config.toml
arch = "coatnet"
model = "multi-label audio tagger"
dataset = "synthesized solo parts of chorales (CocoChorales)"
train_examples = 39062
gain_aug_db = 10
n_mels = 64
hop_length = 320
input = "log_mel"
spec_augment = false
win_length = 400
norm = "rmsnorm"
norm_position = "pre"
hidden_act = "quick_gelu"
mlp_ratio = 6
head_dim = 64
fused_qkv = true
qk_norm = true
parallel_block = false
dropout = 0.1
inner_norm = false
patch_size = [4, 4]
conv_stem = true
depths = [3, 3, 3]
widths = [80, 160, 320]
num_labels = 51
mixing = "mixup"
init = "torch_default"
residual_init = "none"
optimizer = "ademamix"
learning_rate = 0.0008
beta1 = 0.9
beta2 = 0.98
eps = 1e-08
beta3 = 0.999
alpha = 2
max_grad_norm = 1.0
max_steps = 15500
batch_size = 128
epochs = 50.8
lr_schedule = "step"
warmup_steps = 1550
weight_decay = 0.2
Rows from block 2 of a small multi-label audio tagger, named by matrix and row number. Rows with one number belong to one channel. Each number is 200 + 30 x the weight over its row's rms, rounded and kept within 0 to 999. All counts start at 0.
Before each channel's rows are labels from the 100 clips, of 14976, where the channel reaches its highest value: "peak in band" is the frequency band that holds the peak. Only what is clearly more common there than usual is listed. The data: synthesized solo parts of chorales (CocoChorales). In brackets: how many of the 100, against the usual share in percent.
# convs0: expand pointwise conv (model.blocks.2.convs.0.weight, 320x80x1x1), inputs 0-79
# convs1: depthwise 3x3 conv (model.blocks.2.convs.1.weight, 320x1x3x3), a 3x3 kernel
# convs2: project pointwise conv (model.blocks.2.convs.2.weight, 80x320x1x1, transposed), outputs 0-79

peak in band: 2000 to 4000 Hz (64 vs 25)
convs0.278,213,168,259,209,177,190,205,182,182,161,215,176,235,210,224,180,171,210,172,197,142,222,191,222,264,183,216,200,239,211,225,186,143,215,262,234,167,234,191,195,227,176,228,173,192,211,132,199,190,304,181,161,198,192,262,205,189,221,195,219,179,182,189,183,240,203,173,219,180,147,230,209,214,169,185,170,233,215,188,195
convs1.278,186,159,171,245,238,217,209,239,207
convs2.278,181,202,195,208,185,229,162,131,185,222,185,171,214,201,212,255,187,187,245,239,165,192,242,189,195,166,187,195,168,255,217,201,206,171,225,209,188,219,220,194,202,196,262,223,166,203,191,219,269,214,195,206,159,195,270,150,216,192,206,196,157,271,265,195,211,208,223,194,183,185,196,213,207,209,157,154,237,225,137,174

peak in band: 500 to 1000 Hz (50 vs 12.5); 250 to 500 Hz (43 vs 6.2)
convs0.32,223,186,228,220,202,193,171,215,181,183,213,207,204,174,192,192,191,170,166,144,157,185,192,194,151,175,167,212,144,208,215,212,204,210,195,128,239,198,240,199,180,185,148,276,168,236,205,160,190,234,141,229,201,200,250,203,221,182,229,237,210,235,210,255,190,185,256,212,246,213,193,140,171,202,183,170,255,181,215,209
convs1.32,218,162,155,181,238,225,197,188,159
convs2.32,199,176,205,207,148,230,191,229,131,241,219,199,226,170,238,178,203,197,180,183,285,144,178,220,255,207,240,201,249,198,193,181,164,197,164,161,205,249,198,191,223,187,217,199,224,251,243,194,203,217,235,215,203,134,168,157,156,216,164,218,223,203,192,180,150,216,198,193,208,189,181,171,188,175,194,216,165,223,194,260

peak in band: 0 to 250 Hz (74 vs 12.5)
convs0.315,202,171,222,246,206,170,204,215,238,238,224,203,240,191,234,173,175,208,132,188,259,247,187,197,186,196,239,160,201,246,234,199,216,198,198,147,168,158,222,198,194,213,207,216,216,201,209,194,208,186,211,147,181,268,218,133,176,174,230,157,182,244,188,190,169,228,227,207,293,247,205,219,215,203,225,199,201,226,202,181
convs1.315,193,189,179,229,270,202,199,233,174
convs2.315,230,146,196,203,207,162,216,209,206,171,187,185,221,214,177,138,229,219,202,203,244,189,205,189,187,189,175,196,206,259,179,182,167,188,173,208,239,159,190,135,224,253,193,212,229,139,262,181,216,167,228,239,180,214,161,193,193,207,236,178,233,164,183,207,227,250,198,182,252,222,185,170,286,191,216,204,207,249,188,173

peak in band: 1000 to 2000 Hz (78 vs 18.8)
convs0.189,147,229,169,232,194,187,218,196,185,221,203,174,237,191,223,235,197,224,164,205,196,142,211,203,144,280,228,226,204,217,220,254,233,178,171,202,201,196,225,206,192,120,212,238,179,243,171,180,241,150,193,157,173,184,160,177,232,243,225,222,173,211,209,202,136,231,213,197,215,198,186,165,173,168,156,214,212,204,226,171
convs1.189,203,193,189,205,189,191,229,282,210
convs2.189,145,200,162,148,241,218,199,157,182,195,177,164,181,219,176,197,214,206,194,252,215,218,223,201,187,241,173,223,220,198,200,196,180,188,164,178,183,190,170,223,227,204,209,211,203,176,159,164,178,199,147,217,149,224,174,254,268,206,224,243,186,209,233,256,235,194,194,214,278,183,231,170,197,228,154,249,224,152,223,225

peak in band: 4000 to 8000 Hz (99 vs 25)
convs0.78,211,164,165,162,234,186,223,201,187,218,225,163,188,210,171,215,213,264,202,218,154,183,195,179,147,167,176,244,198,197,192,137,226,251,220,172,179,186,185,191,228,235,205,176,173,224,187,217,231,168,204,192,191,260,248,245,208,193,124,169,199,207,149,164,199,229,225,216,217,160,197,178,179,247,210,220,148,145,190,171
convs1.78,216,170,221,232,254,236,223,215,222
convs2.78,230,225,190,237,229,252,143,206,216,221,192,236,206,173,273,234,221,178,184,161,167,215,197,184,205,178,137,207,172,195,225,158,172,187,215,181,246,162,247,189,214,250,186,240,186,227,174,211,213,247,176,189,226,190,214,198,193,206,240,208,261,223,167,193,139,164,212,213,265,186,176,179,213,147,212,197,176,163,216,209

peak in band: 4000 to 8000 Hz (92 vs 25)
convs0.58,144,225,219,188,188,200,249,184,173,190,258,139,236,194,193,230,218,202,188,216,184,227,209,245,145,237,227,229,214,229,186,244,214,224,241,176,190,142,184,213,211,188,193,209,215,207,181,229,223,209,161,203,132,268,228,189,236,183,169,200,214,188,177,231,148,185,216,204,195,137,222,243,234,208,163,232,186,169,154,209
convs1.58,241,222,203,218,236,229,165,184,156
convs2.58,209,205,245,231,191,196,196,197,188,221,227,208,257,166,210,233,179,167,205,231,157,153,202,167,207,209,250,258,186,212,197,199,125,175,160,239,217,204,201,189,210,238,154,164,214,210,246,195,257,222,184,209,146,172,168,143,199,143,218,168,229,229,227,139,177,219,184,171,198,219,224,214,214,160,201,181,223,223,222,165

peak in band: 500 to 1000 Hz (30 vs 12.5)
convs0.203,182,227,201,227,180,205,230,202,215,177,159,164,206,206,200,238,190,221,180,201,208,182,207,191,170,191,211,244,237,155,289,173,162,170,189,207,200,198,193,177,220,152,218,234,193,252,215,175,193,194,248,196,235,215,152,202,155,156,231,216,247,197,174,245,200,177,153,200,242,193,204,174,121,208,246,190,204,153,248,237
convs1.203,213,215,230,151,152,186,233,227,192
convs2.203,196,183,172,199,173,212,206,167,204,215,217,218,182,216,231,205,157,145,202,231,186,203,175,252,200,176,190,189,248,180,232,205,238,179,228,136,215,173,224,203,267,192,217,223,157,211,199,226,143,169,170,169,219,231,186,204,230,212,244,198,190,281,192,244,235,187,235,236,222,193,164,187,210,224,212,176,184,119,160,236

peak in band: 1000 to 2000 Hz (66 vs 18.8)
convs0.59,169,216,198,215,225,197,220,151,148,219,164,169,224,263,206,165,207,220,199,177,178,205,202,198,152,192,194,178,259,225,182,235,202,204,243,198,167,198,137,182,194,227,258,197,185,247,194,169,186,186,172,165,160,230,198,188,184,206,193,197,143,242,195,231,165,278,180,136,208,154,203,216,198,251,174,224,216,203,232,188
convs1.59,220,212,169,231,210,169,226,257,225
convs2.59,133,195,119,202,219,179,191,172,193,176,161,235,193,247,211,188,198,233,215,215,171,220,221,217,182,197,203,190,196,219,231,195,203,149,159,202,217,155,195,187,257,167,230,244,156,210,179,250,167,141,213,162,250,210,176,201,255,218,166,231,191,221,212,277,210,230,237,205,201,191,229,182,199,249,180,201,203,172,197,219

peak in band: 500 to 1000 Hz (95 vs 12.5)
convs0.34,214,213,141,200,228,209,192,169,230,198,198,193,201,250,196,201,190,197,203,199,186,244,202,201,275,162,190,187,163,201,221,193,190,150,170,207,217,151,161,195,236,268,185,158,216,149,218,220,169,208,177,213,180,247,245,239,145,148,197,170,128,230,232,196,224,243,215,201,190,209,225,181,237,200,178,149,212,208,224,236
convs1.34,162,186,171,152,201,177,172,179,159
convs2.34,182,195,227,204,201,182,153,217,177,187,210,156,222,158,210,147,207,254,214,174,198,185,162,197,185,160,173,212,188,196,214,214,216,179,236,169,145,237,217,234,167,174,209,228,230,259,160,171,176,243,185,180,221,194,153,202,221,196,227,197,258,190,163,212,246,176,263,182,225,175,238,172,172,222,181,272,149,227,221,186

peak in band: 250 to 500 Hz (37 vs 6.2)
convs0.201,119,212,198,179,206,182,268,203,230,232,177,194,185,185,191,159,160,180,150,250,144,163,193,227,235,189,221,263,235,223,164,214,185,252,197,201,202,225,168,189,221,193,212,196,187,205,236,169,201,159,199,236,227,171,179,175,202,184,187,199,230,214,205,178,245,226,214,176,233,171,186,194,157,218,187,150,135,187,219,261
convs1.201,183,158,154,174,180,186,167,184,163
convs2.201,231,142,232,192,187,207,183,228,216,212,224,182,233,148,216,173,177,190,212,140,189,214,161,158,160,177,170,203,219,210,246,214,197,189,182,179,169,195,243,203,195,196,146,261,212,231,175,206,151,224,151,198,200,254,237,213,230,229,266,200,207,203,124,185,194,190,221,235,231,155,171,196,218,172,208,228,245,223,191,166

peak in band: 0 to 250 Hz (82 vs 12.5)
convs0.235,186,170,166,195,209,196,163,179,209,232,202,188,184,220,220,257,250,163,244,182,196,125,226,199,180,207,169,167,191,188,203,180,180,216,168,216,219,195,234,184,199,213,130,229,155,226,195,200,178,160,174,126,189,206,221,181,170,207,220,197,187,225,262,181,153,260,158,207,207,177,220,129,210,237,179,205,226,224,172,168
convs1.235,168,162,179,148,181,157,200,215,191
convs2.235,145,197,234,208,183,241,159,205,215,229,201,200,191,150,197,211,172,174,204,182,220,213,204,212,245,170,223,215,182,205,246,223,152,184,235,217,186,209,198,217,188,208,199,216,249,218,168,151,121,170,158,196,211,213,199,226,220,126,219,247,229,188,174,171,279,203,170,165,246,170,178,215,229,186,177,193,171,212,186,266

peak in band: 500 to 1000 Hz (41 vs 12.5)
convs0.99,211,265,217,175,199,145,266,185,228,209,204,235,223,189,210,226,200,222,144,196,208,223,222,237,247,248,216,237,195,213,196,210,168,204,214,170,221,149,186,165,251,173,205,179,259,220,152,186,222,190,240,227,193,181,158,231,180,161,218,256,229,166,187,183,252,188,203,206,165,198,180,173,190,193,173,215,272,186,174,198
convs1.99,150,167,188,228,181,171,227,241,207
convs2.99,166,200,173,173,192,204,158,149,242,198,192,162,201,146,265,222,222,207,178,247,167,224,190,140,210,195,238,190,141,214,206,260,234,186,187,239,189,180,212,182,185,254,228,173,201,208,210,249,261,180,172,185,271,229,225,205,228,201,164,231,167,203,208,177,197,176,219,224,168,175,197,192,215,195,205,226,186,150,177,241

peak in band: 500 to 1000 Hz (33 vs 12.5)
convs0.83,191,224,177,229,187,249,138,216,151,147,204,163,244,210,147,185,196,186,232,217,239,168,220,111,220,202,197,151,162,171,168,236,168,208,197,200,183,236,217,208,137,233,199,247,221,205,183,214,245,207,191,222,208,198,209,165,206,205,157,215,152,201,210,188,193,211,194,267,203,169,174,185,227,172,194,193,189,211,256,217
convs1.83,237,251,230,185,191,210,222,223,243
convs2.83,209,227,259,190,137,195,188,197,297,186,135,237,179,192,192,197,223,168,225,180,232,218,183,204,227,192,222,194,252,177,191,213,163,218,166,189,158,225,168,212,131,190,194,234,212,249,169,192,169,167,251,255,203,203,189,200,237,178,171,219,151,183,210,212,186,185,218,221,264,218,203,225,197,161,181,211,195,192,210,214

peak in band: 250 to 500 Hz (34 vs 6.2)
convs0.294,228,195,177,208,166,192,205,205,217,163,153,207,202,234,145,231,153,192,244,201,166,217,198,227,209,124,203,178,218,206,251,158,146,202,173,192,222,219,179,147,223,193,129,204,159,229,192,189,170,249,194,192,218,197,207,194,233,171,226,170,167,208,185,212,259,203,146,167,172,206,131,188,171,236,200,160,172,201,193,190
convs1.294,261,225,227,236,220,229,207,222,204
convs2.294,187,240,263,183,166,211,226,189,248,144,178,202,193,216,154,255,174,175,182,173,249,186,233,182,210,204,218,234,232,213,189,250,198,169,177,247,186,193,156,169,209,180,173,211,158,190,200,183,226,143,252,236,192,220,197,218,214,182,226,238,180,181,265,228,206,210,207,231,267,204,196,200,226,142,147,193,206,194,177,210

peak in band: 0 to 250 Hz (81 vs 12.5)
convs0.165,193,194,257,201,197,206,211,192,201,154,187,234,174,229,253,191,184,294,157,198,188,210,227,177,231,216,207,166,221,250,148,186,200,215,148,192,214,188,173,204,234,222,206,210,139,254,159,253,206,201,201,218,241,213,213,205,229,248,201,227,135,224,219,190,211,217,175,246,191,224,172,181,180,225,208,186,154,231,237,178
convs1.165,214,222,227,180,140,151,204,200,216
convs2.165,146,245,144,198,207,225,174,155,195,156,217,240,219,233,226,246,203,218,135,210,183,178,172,193,211,201,221,207,207,221,270,219,238,127,220,188,240,184,218,230,238,186,227,153,193,200,173,266,216,209,203,197,200,222,195,174,206,211,236,223,213,179,241,151,179,155,176,216,218,214,196,166,208,203,177,159,195,147,230,172

peak in band: 250 to 500 Hz (51 vs 6.2)
convs0.54,179,170,238,220,200,245,253,165,189,167,214,192,202,251,235,210,181,185,174,223,222,212,192,172,220,168,210,216,117,226,224,199,169,222,168,204,193,164,238,201,293,204,201,232,196,173,221,229,174,205,198,203,204,229,286,215,167,220,189,177,199,235,190,210,222,275,134,204,179,191,199,190,219,187,239,209,222,213,179,197
convs1.54,217,263,233,185,189,197,195,190,153
convs2.54,212,256,192,262,171,228,207,160,123,164,197,237,242,256,207,215,191,214,163,226,232,203,163,214,180,196,203,222,201,227,228,184,230,203,220,185,222,208,203,210,237,152,196,185,180,176,200,216,230,207,202,187,181,222,194,180,204,258,170,226,236,200,217,238,141,179,148,172,230,260,170,173,207,156,232,175,179,153,182,153

peak in band: 1000 to 2000 Hz (98 vs 18.8)
convs0.274,215,229,219,195,168,218,232,197,163,177,222,196,202,197,202,206,166,202,226,177,227,202,187,207,183,225,152,177,214,216,227,232,189,172,179,159,206,206,236,173,160,189,199,235,215,275,137,196,252,222,201,157,257,160,134,195,208,208,236,288,171,181,218,210,194,225,218,243,195,175,162,156,198,186,196,247,222,239,246,190
convs1.274,177,160,167,179,186,164,200,240,237
convs2.274,117,199,171,175,251,236,216,153,187,177,212,195,181,256,227,206,176,205,169,235,183,218,180,168,169,178,203,199,219,229,237,259,203,223,215,216,165,141,170,174,211,238,179,169,165,176,159,222,226,206,175,217,200,219,232,225,222,233,227,203,129,248,212,222,209,213,207,205,148,247,193,201,243,202,174,200,244,203,207,155

peak in band: 1000 to 2000 Hz (61 vs 18.8)
convs0.269,227,164,193,171,240,155,253,263,183,183,214,166,241,174,200,201,204,203,188,156,198,248,204,231,196,193,214,181,183,167,219,180,193,172,179,242,221,183,121,224,187,171,140,174,215,252,194,193,119,200,222,221,183,198,175,214,171,203,215,175,186,175,150,221,233,158,212,228,174,191,191,260,171,235,203,200,235,220,220,230
convs1.269,251,243,257,205,199,200,202,179,194
convs2.269,201,163,197,211,130,192,198,145,274,185,178,176,160,202,246,157,196,246,183,220,259,232,202,233,204,185,222,229,204,192,215,201,193,149,178,211,189,189,184,255,209,215,267,190,209,209,206,173,182,176,203,221,236,181,214,201,198,176,197,181,203,219,201,180,253,175,200,222,160,257,260,219,265,198,192,205,139,221,214,227

peak in band: 1000 to 2000 Hz (68 vs 18.8)
convs0.163,215,216,199,190,176,209,194,229,151,155,249,229,181,236,139,155,190,213,237,230,190,175,235,176,196,223,191,198,183,189,236,201,137,178,240,203,214,189,229,201,212,182,194,217,161,197,243,110,198,235,206,208,167,224,200,162,199,150,240,198,241,200,142,162,212,230,151,223,149,183,176,158,175,213,180,183,232,164,215,191
convs1.163,203,226,207,231,273,232,206,194,201
convs2.163,178,200,188,180,204,229,232,204,161,192,203,152,201,222,169,212,226,226,203,188,186,249,129,214,243,160,146,210,201,227,219,145,208,160,194,191,224,165,227,200,249,219,195,223,165,173,190,258,235,225,237,159,207,180,222,259,161,208,230,193,171,204,186,170,238,223,194,222,152,230,219,190,226,194,262,161,239,178,150,184

peak in band: 250 to 500 Hz (46 vs 6.2); 0 to 250 Hz (44 vs 12.5)
convs0.215,183,208,215,204,225,171,191,199,143,189,259,201,221,191,212,218,127,178,212,227,220,214,211,200,219,221,214,174,192,187,211,264,232,244,200,218,206,206,201,193,220,252,209,230,203,206,261,219,262,213,190,229,170,192,212,196,176,181,189,203,95,224,189,195,204,149,241,228,165,179,160,237,239,202,154,173,190,224,212,254
convs1.215,162,158,159,194,197,172,182,184,158
convs2.215,150,169,196,215,241,179,198,206,191,227,214,214,217,179,205,169,165,171,198,240,223,187,210,239,211,208,228,156,225,150,216,209,182,206,248,186,171,266,187,197,189,186,235,182,194,243,245,163,164,121,234,187,207,211,232,174,153,192,221,223,243,209,160,200,167,254,181,181,262,166,211,155,184,176,208,205,173,205,195,267

peak in band: 1000 to 2000 Hz (63 vs 18.8)
convs0.41,220,220,171,188,166,225,198,230,235,157,267,161,184,177,195,178,165,178,218,215,197,206,208,219,221,172,236,164,200,199,252,201,206,119,165,214,246,192,157,247,199,191,191,197,183,220,213,149,210,176,194,190,205,201,185,187,157,148,209,151,162,172,189,234,203,146,260,209,151,189,203,226,207,158,166,178,238,187,212,257
convs1.41,171,135,176,184,203,225,166,180,197
convs2.41,190,140,162,222,228,198,193,203,202,200,158,210,188,258,207,195,181,209,208,218,154,210,191,180,153,201,139,265,184,183,219,174,239,223,218,157,162,211,226,128,246,183,192,185,167,199,192,221,232,178,216,208,200,195,194,201,217,242,258,242,213,211,149,222,155,198,204,215,227,180,194,143,249,233,229,199,187,248,249,171

peak in band: 500 to 1000 Hz (59 vs 12.5)
convs0.227,168,222,229,200,163,180,208,187,187,212,179,231,211,246,238,199,199,191,236,209,259,173,176,179,164,216,208,211,232,215,238,188,140,286,176,171,141,183,200,146,207,215,182,171,212,200,228,173,244,222,175,177,191,161,223,159,235,209,254,160,221,255,203,173,218,257,178,250,214,224,190,177,192,204,199,222,186,160,168,204
convs1.227,169,209,206,216,193,172,153,152,162
convs2.227,258,175,168,185,210,192,187,297,153,189,197,229,224,227,179,181,194,175,236,164,209,150,206,194,211,221,162,191,216,225,234,201,216,182,208,186,194,230,205,195,247,169,193,191,214,179,174,222,177,183,190,162,192,244,141,184,128,248,255,196,207,216,181,244,156,185,218,237,218,179,241,167,154,209,182,196,231,230,213,164

peak in band: 2000 to 4000 Hz (83 vs 25)
convs0.28,186,202,172,202,201,195,205,236,198,264,232,214,168,186,257,159,187,197,194,184,136,218,207,183,230,215,194,207,188,208,159,260,217,196,174,174,239,216,200,237,158,182,180,208,200,217,243,165,196,148,181,216,197,217,246,137,240,117,127,187,193,204,163,188,174,202,199,183,229,196,240,220,209,191,172,164,215,191,138,202
convs1.28,200,233,229,166,158,167,222,225,232
convs2.28,198,186,259,143,190,209,161,218,120,214,176,173,203,194,194,172,189,217,219,240,172,189,171,193,180,198,216,206,248,171,226,199,221,219,154,206,147,189,179,221,134,249,203,256,247,190,175,210,221,233,197,266,196,173,209,210,235,186,208,241,199,233,194,233,240,176,172,209,196,227,205,164,132,249,180,209,211,181,208,180

peak in band: 0 to 250 Hz (90 vs 12.5)
convs0.120,191,195,226,205,227,222,221,132,206,162,251,205,248,241,236,209,209,230,132,241,219,191,200,212,171,163,230,220,213,229,188,258,231,234,162,222,170,193,217,215,223,199,218,213,206,205,190,245,274,233,219,231,156,194,167,153,212,256,207,175,122,198,235,203,185,185,188,199,188,201,202,202,226,173,165,181,205,212,181,155
convs1.120,189,145,160,202,228,228,218,237,193
convs2.120,184,161,197,192,185,186,206,165,186,205,182,207,196,232,199,199,159,219,206,268,207,262,195,187,156,174,209,182,190,183,225,230,205,275,194,115,151,245,243,207,218,194,230,232,209,179,184,258,202,205,202,162,180,213,169,179,237,191,182,194,188,217,225,248,218,170,192,154,204,159,197,162,169,197,206,198,251,252,160,154

peak in band: 1000 to 2000 Hz (40 vs 18.8)
convs0.134,211,228,222,191,175,246,151,227,231,209,162,200,220,172,168,264,183,198,221,189,213,153,257,181,236,188,244,196,226,153,177,223,218,218,229,177,195,178,181,200,144,232,198,142,235,186,204,214,193,172,271,246,170,270,203,183,146,164,199,179,226,171,198,194,203,217,217,204,189,212,181,190,205,246,173,254,217,178,232,181
convs1.134,218,200,236,172,138,174,182,172,211
convs2.134,243,205,145,184,197,157,225,187,227,197,214,257,181,246,188,200,192,227,221,209,245,218,248,248,185,199,198,189,220,196,143,231,213,242,183,173,207,175,187,209,181,191,176,169,205,164,125,157,204,181,222,160,192,211,175,216,169,195,185,121,188,243,242,251,159,175,196,215,183,256,187,223,192,231,168,240,187,211,230,183

peak in band: 250 to 500 Hz (29 vs 6.2)
convs0.81,224,167,222,213,169,193,207,197,205,159,251,153,219,206,180,153,211,213,180,178,257,167,225,220,140,219,223,184,169,209,213,251,183,173,187,179,161,206,215,186,211,175,182,190,217,216,198,240,217,155,172,174,124,213,187,149,259,176,184,181,181,191,163,238,193,228,213,197,212,164,221,230,200,217,190,249,214,223,155,116
convs1.81,242,204,215,215,213,212,146,157,171
convs2.81,179,234,224,201,210,245,172,222,239,219,218,258,211,227,220,179,204,257,212,207,200,188,187,201,182,176,256,210,226,146,200,187,136,219,195,177,206,194,174,190,182,192,200,160,229,181,250,198,178,180,201,165,160,176,200,155,208,172,143,229,239,199,190,149,204,236,137,150,201,217,240,190,157,241,221,185,193,158,268,192

peak in band: 2000 to 4000 Hz (65 vs 25)
convs0.187,206,210,197,232,277,170,245,202,172,222,176,207,248,192,209,212,267,241,247,169,202,228,155,182,201,154,201,189,186,211,190,188,234,170,160,197,206,165,214,173,220,213,177,218,174,196,161,260,210,238,232,237,217,168,220,268,152,229,190,179,189,150,218,125,225,169,188,157,198,203,180,206,194,226,219,179,202,220,200,175
convs1.187,221,230,233,191,206,199,171,151,152
convs2.187,189,182,166,160,173,270,186,154,189,220,216,274,229,257,238,191,166,207,182,188,236,165,200,200,209,185,235,216,251,196,237,194,149,160,245,202,221,223,188,203,209,170,191,175,205,231,174,208,184,153,200,173,153,210,195,155,200,224,193,236,208,234,185,216,174,201,229,247,256,167,127,194,227,221,179,187,170,208,232,194

peak in band: 0 to 250 Hz (46 vs 12.5)
convs0.246,176,193,225,212,123,230,223,260,189,233,203,176,111,173,144,170,160,172,216,258,247,175,184,193,217,211,185,228,154,181,202,233,145,219,204,208,175,193,218,140,220,200,231,198,223,239,232,196,173,230,205,232,207,151,162,178,237,199,216,178,201,165,185,189,231,201,225,204,173,214,241,169,190,179,214,186,207,216,225,229
convs1.246,161,209,173,201,245,189,182,181,147
convs2.246,179,177,213,189,276,155,254,231,161,192,193,196,204,217,157,204,221,206,219,191,165,184,223,213,213,181,198,211,210,221,170,166,206,168,166,275,183,191,146,197,238,202,267,213,156,190,226,224,216,204,240,252,242,188,172,227,198,197,209,188,166,179,214,188,196,202,197,154,142,215,266,185,181,224,152,157,202,217,239,233

peak in band: 250 to 500 Hz (84 vs 6.2)
convs0.156,235,172,186,219,213,231,183,193,183,176,178,259,184,232,251,181,162,253,198,257,212,212,153,167,168,225,171,178,184,242,200,167,171,228,119,168,200,197,212,210,279,203,178,213,223,185,197,230,223,234,203,204,218,187,216,195,219,247,165,235,194,213,221,218,186,213,194,194,218,243,190,199,174,151,278,210,242,182,221,228
convs1.156,229,233,237,219,230,251,189,221,218
convs2.156,203,200,215,227,191,191,186,171,209,219,137,191,187,189,222,135,231,193,178,200,149,255,172,187,264,192,187,157,158,206,246,154,166,189,167,230,229,199,193,194,194,180,212,168,214,209,208,201,197,211,170,234,228,198,289,234,190,230,210,289,182,181,181,197,191,179,153,223,202,194,162,197,220,181,261,200,226,182,200,162

peak in band: 0 to 250 Hz (98 vs 12.5)
convs0.257,170,190,223,264,256,203,170,198,152,198,197,234,230,228,240,171,159,232,165,237,214,209,144,162,195,237,146,209,211,217,252,185,203,205,199,208,191,229,221,161,243,180,214,217,221,232,181,209,212,246,236,214,186,191,159,183,213,219,205,245,227,150,208,169,213,215,206,173,246,169,161,190,175,205,242,217,184,272,243,176
convs1.257,249,244,190,196,245,222,217,182,222
convs2.257,161,172,234,221,193,233,205,170,200,222,189,159,225,217,184,232,177,249,184,205,187,181,172,199,195,226,164,237,181,205,232,173,226,191,177,181,228,186,240,162,224,232,186,221,164,243,230,214,181,252,192,180,160,260,215,231,201,169,256,194,211,182,211,163,245,159,251,173,184,200,169,134,255,254,225,210,165,247,217,181

peak in band: 1000 to 2000 Hz (73 vs 18.8)
convs0.206,192,202,240,284,200,219,235,176,193,150,192,178,256,214,202,218,214,146,176,196,194,211,127,213,213,223,126,189,173,221,200,185,233,158,187,246,193,235,216,185,194,200,171,176,240,221,174,246,195,221,164,176,206,190,196,222,220,232,248,220,170,210,249,196,179,213,191,208,274,171,219,180,213,175,205,151,191,202,153,213
convs1.206,252,257,214,163,205,194,202,178,200
convs2.206,196,243,202,176,219,178,247,155,208,193,204,219,173,187,270,194,249,228,148,174,190,190,241,190,192,260,231,176,196,245,168,212,229,160,164,213,226,150,205,191,202,183,187,215,202,165,151,222,233,236,183,212,230,214,163,202,183,220,191,165,213,210,268,215,173,182,172,266,189,248,167,155,191,241,212,232,197,177,200,161

peak in band: 1000 to 2000 Hz (76 vs 18.8)
convs0.226,205,143,194,163,232,185,234,246,198,197,246,187,190,176,182,195,220,215,236,198,199,241,154,242,185,202,221,229,184,150,237,203,219,134,220,196,261,166,113,212,174,180,204,171,194,236,245,172,178,203,223,219,197,215,182,261,141,164,181,161,199,141,181,210,216,164,223,195,188,194,216,207,190,168,178,211,202,200,242,195
convs1.226,276,227,169,209,186,204,210,188,203
convs2.226,207,210,202,176,163,244,212,151,219,189,213,233,164,197,274,176,202,191,175,204,233,169,236,211,232,243,243,198,208,194,175,198,186,156,225,235,205,201,165,235,217,258,229,201,200,200,225,221,177,153,219,256,241,163,152,155,179,173,198,200,235,214,187,172,248,217,189,202,156,223,236,223,240,159,190,162,139,161,179,205

peak in band: 4000 to 8000 Hz (58 vs 25)
convs0.141,198,167,209,210,233,196,236,224,171,188,213,201,194,200,160,199,262,267,219,215,163,215,154,204,245,104,211,197,194,189,242,167,189,177,179,209,229,192,171,213,251,184,162,263,198,207,166,258,189,227,222,188,204,191,256,257,189,173,199,183,181,210,174,195,251,168,187,193,167,222,183,190,224,204,173,161,189,190,186,150
convs1.141,224,261,227,174,225,232,214,198,177
convs2.141,168,180,175,169,139,219,197,170,289,188,194,258,180,191,228,182,196,248,163,140,216,213,196,238,202,230,230,268,227,176,248,195,145,148,183,169,246,211,196,220,207,180,222,206,177,251,208,187,215,150,214,172,190,213,203,165,185,198,249,237,214,168,178,212,163,206,211,230,245,213,214,179,190,192,182,203,186,210,223,192

peak in band: 4000 to 8000 Hz (51 vs 25)
convs0.92,227,183,197,211,215,215,203,212,271,165,215,223,196,210,213,199,136,201,167,212,162,201,249,192,200,139,265,219,194,189,205,188,201,250,201,197,192,224,204,175,203,198,172,140,191,212,241,138,191,264,226,163,203,166,218,202,198,206,194,181,182,196,247,195,252,179,196,222,216,234,161,210,130,223,229,206,181,215,281,193
convs1.92,255,186,154,208,202,219,238,172,207
convs2.92,223,133,201,143,171,239,180,184,208,177,173,193,207,261,180,189,141,220,184,171,216,189,155,238,162,168,220,166,237,165,244,209,180,204,202,191,220,145,159,193,228,252,227,195,191,227,211,233,227,228,158,161,206,206,282,218,223,192,198,207,164,259,177,238,203,154,224,194,194,204,200,203,229,213,179,215,194,187,228,231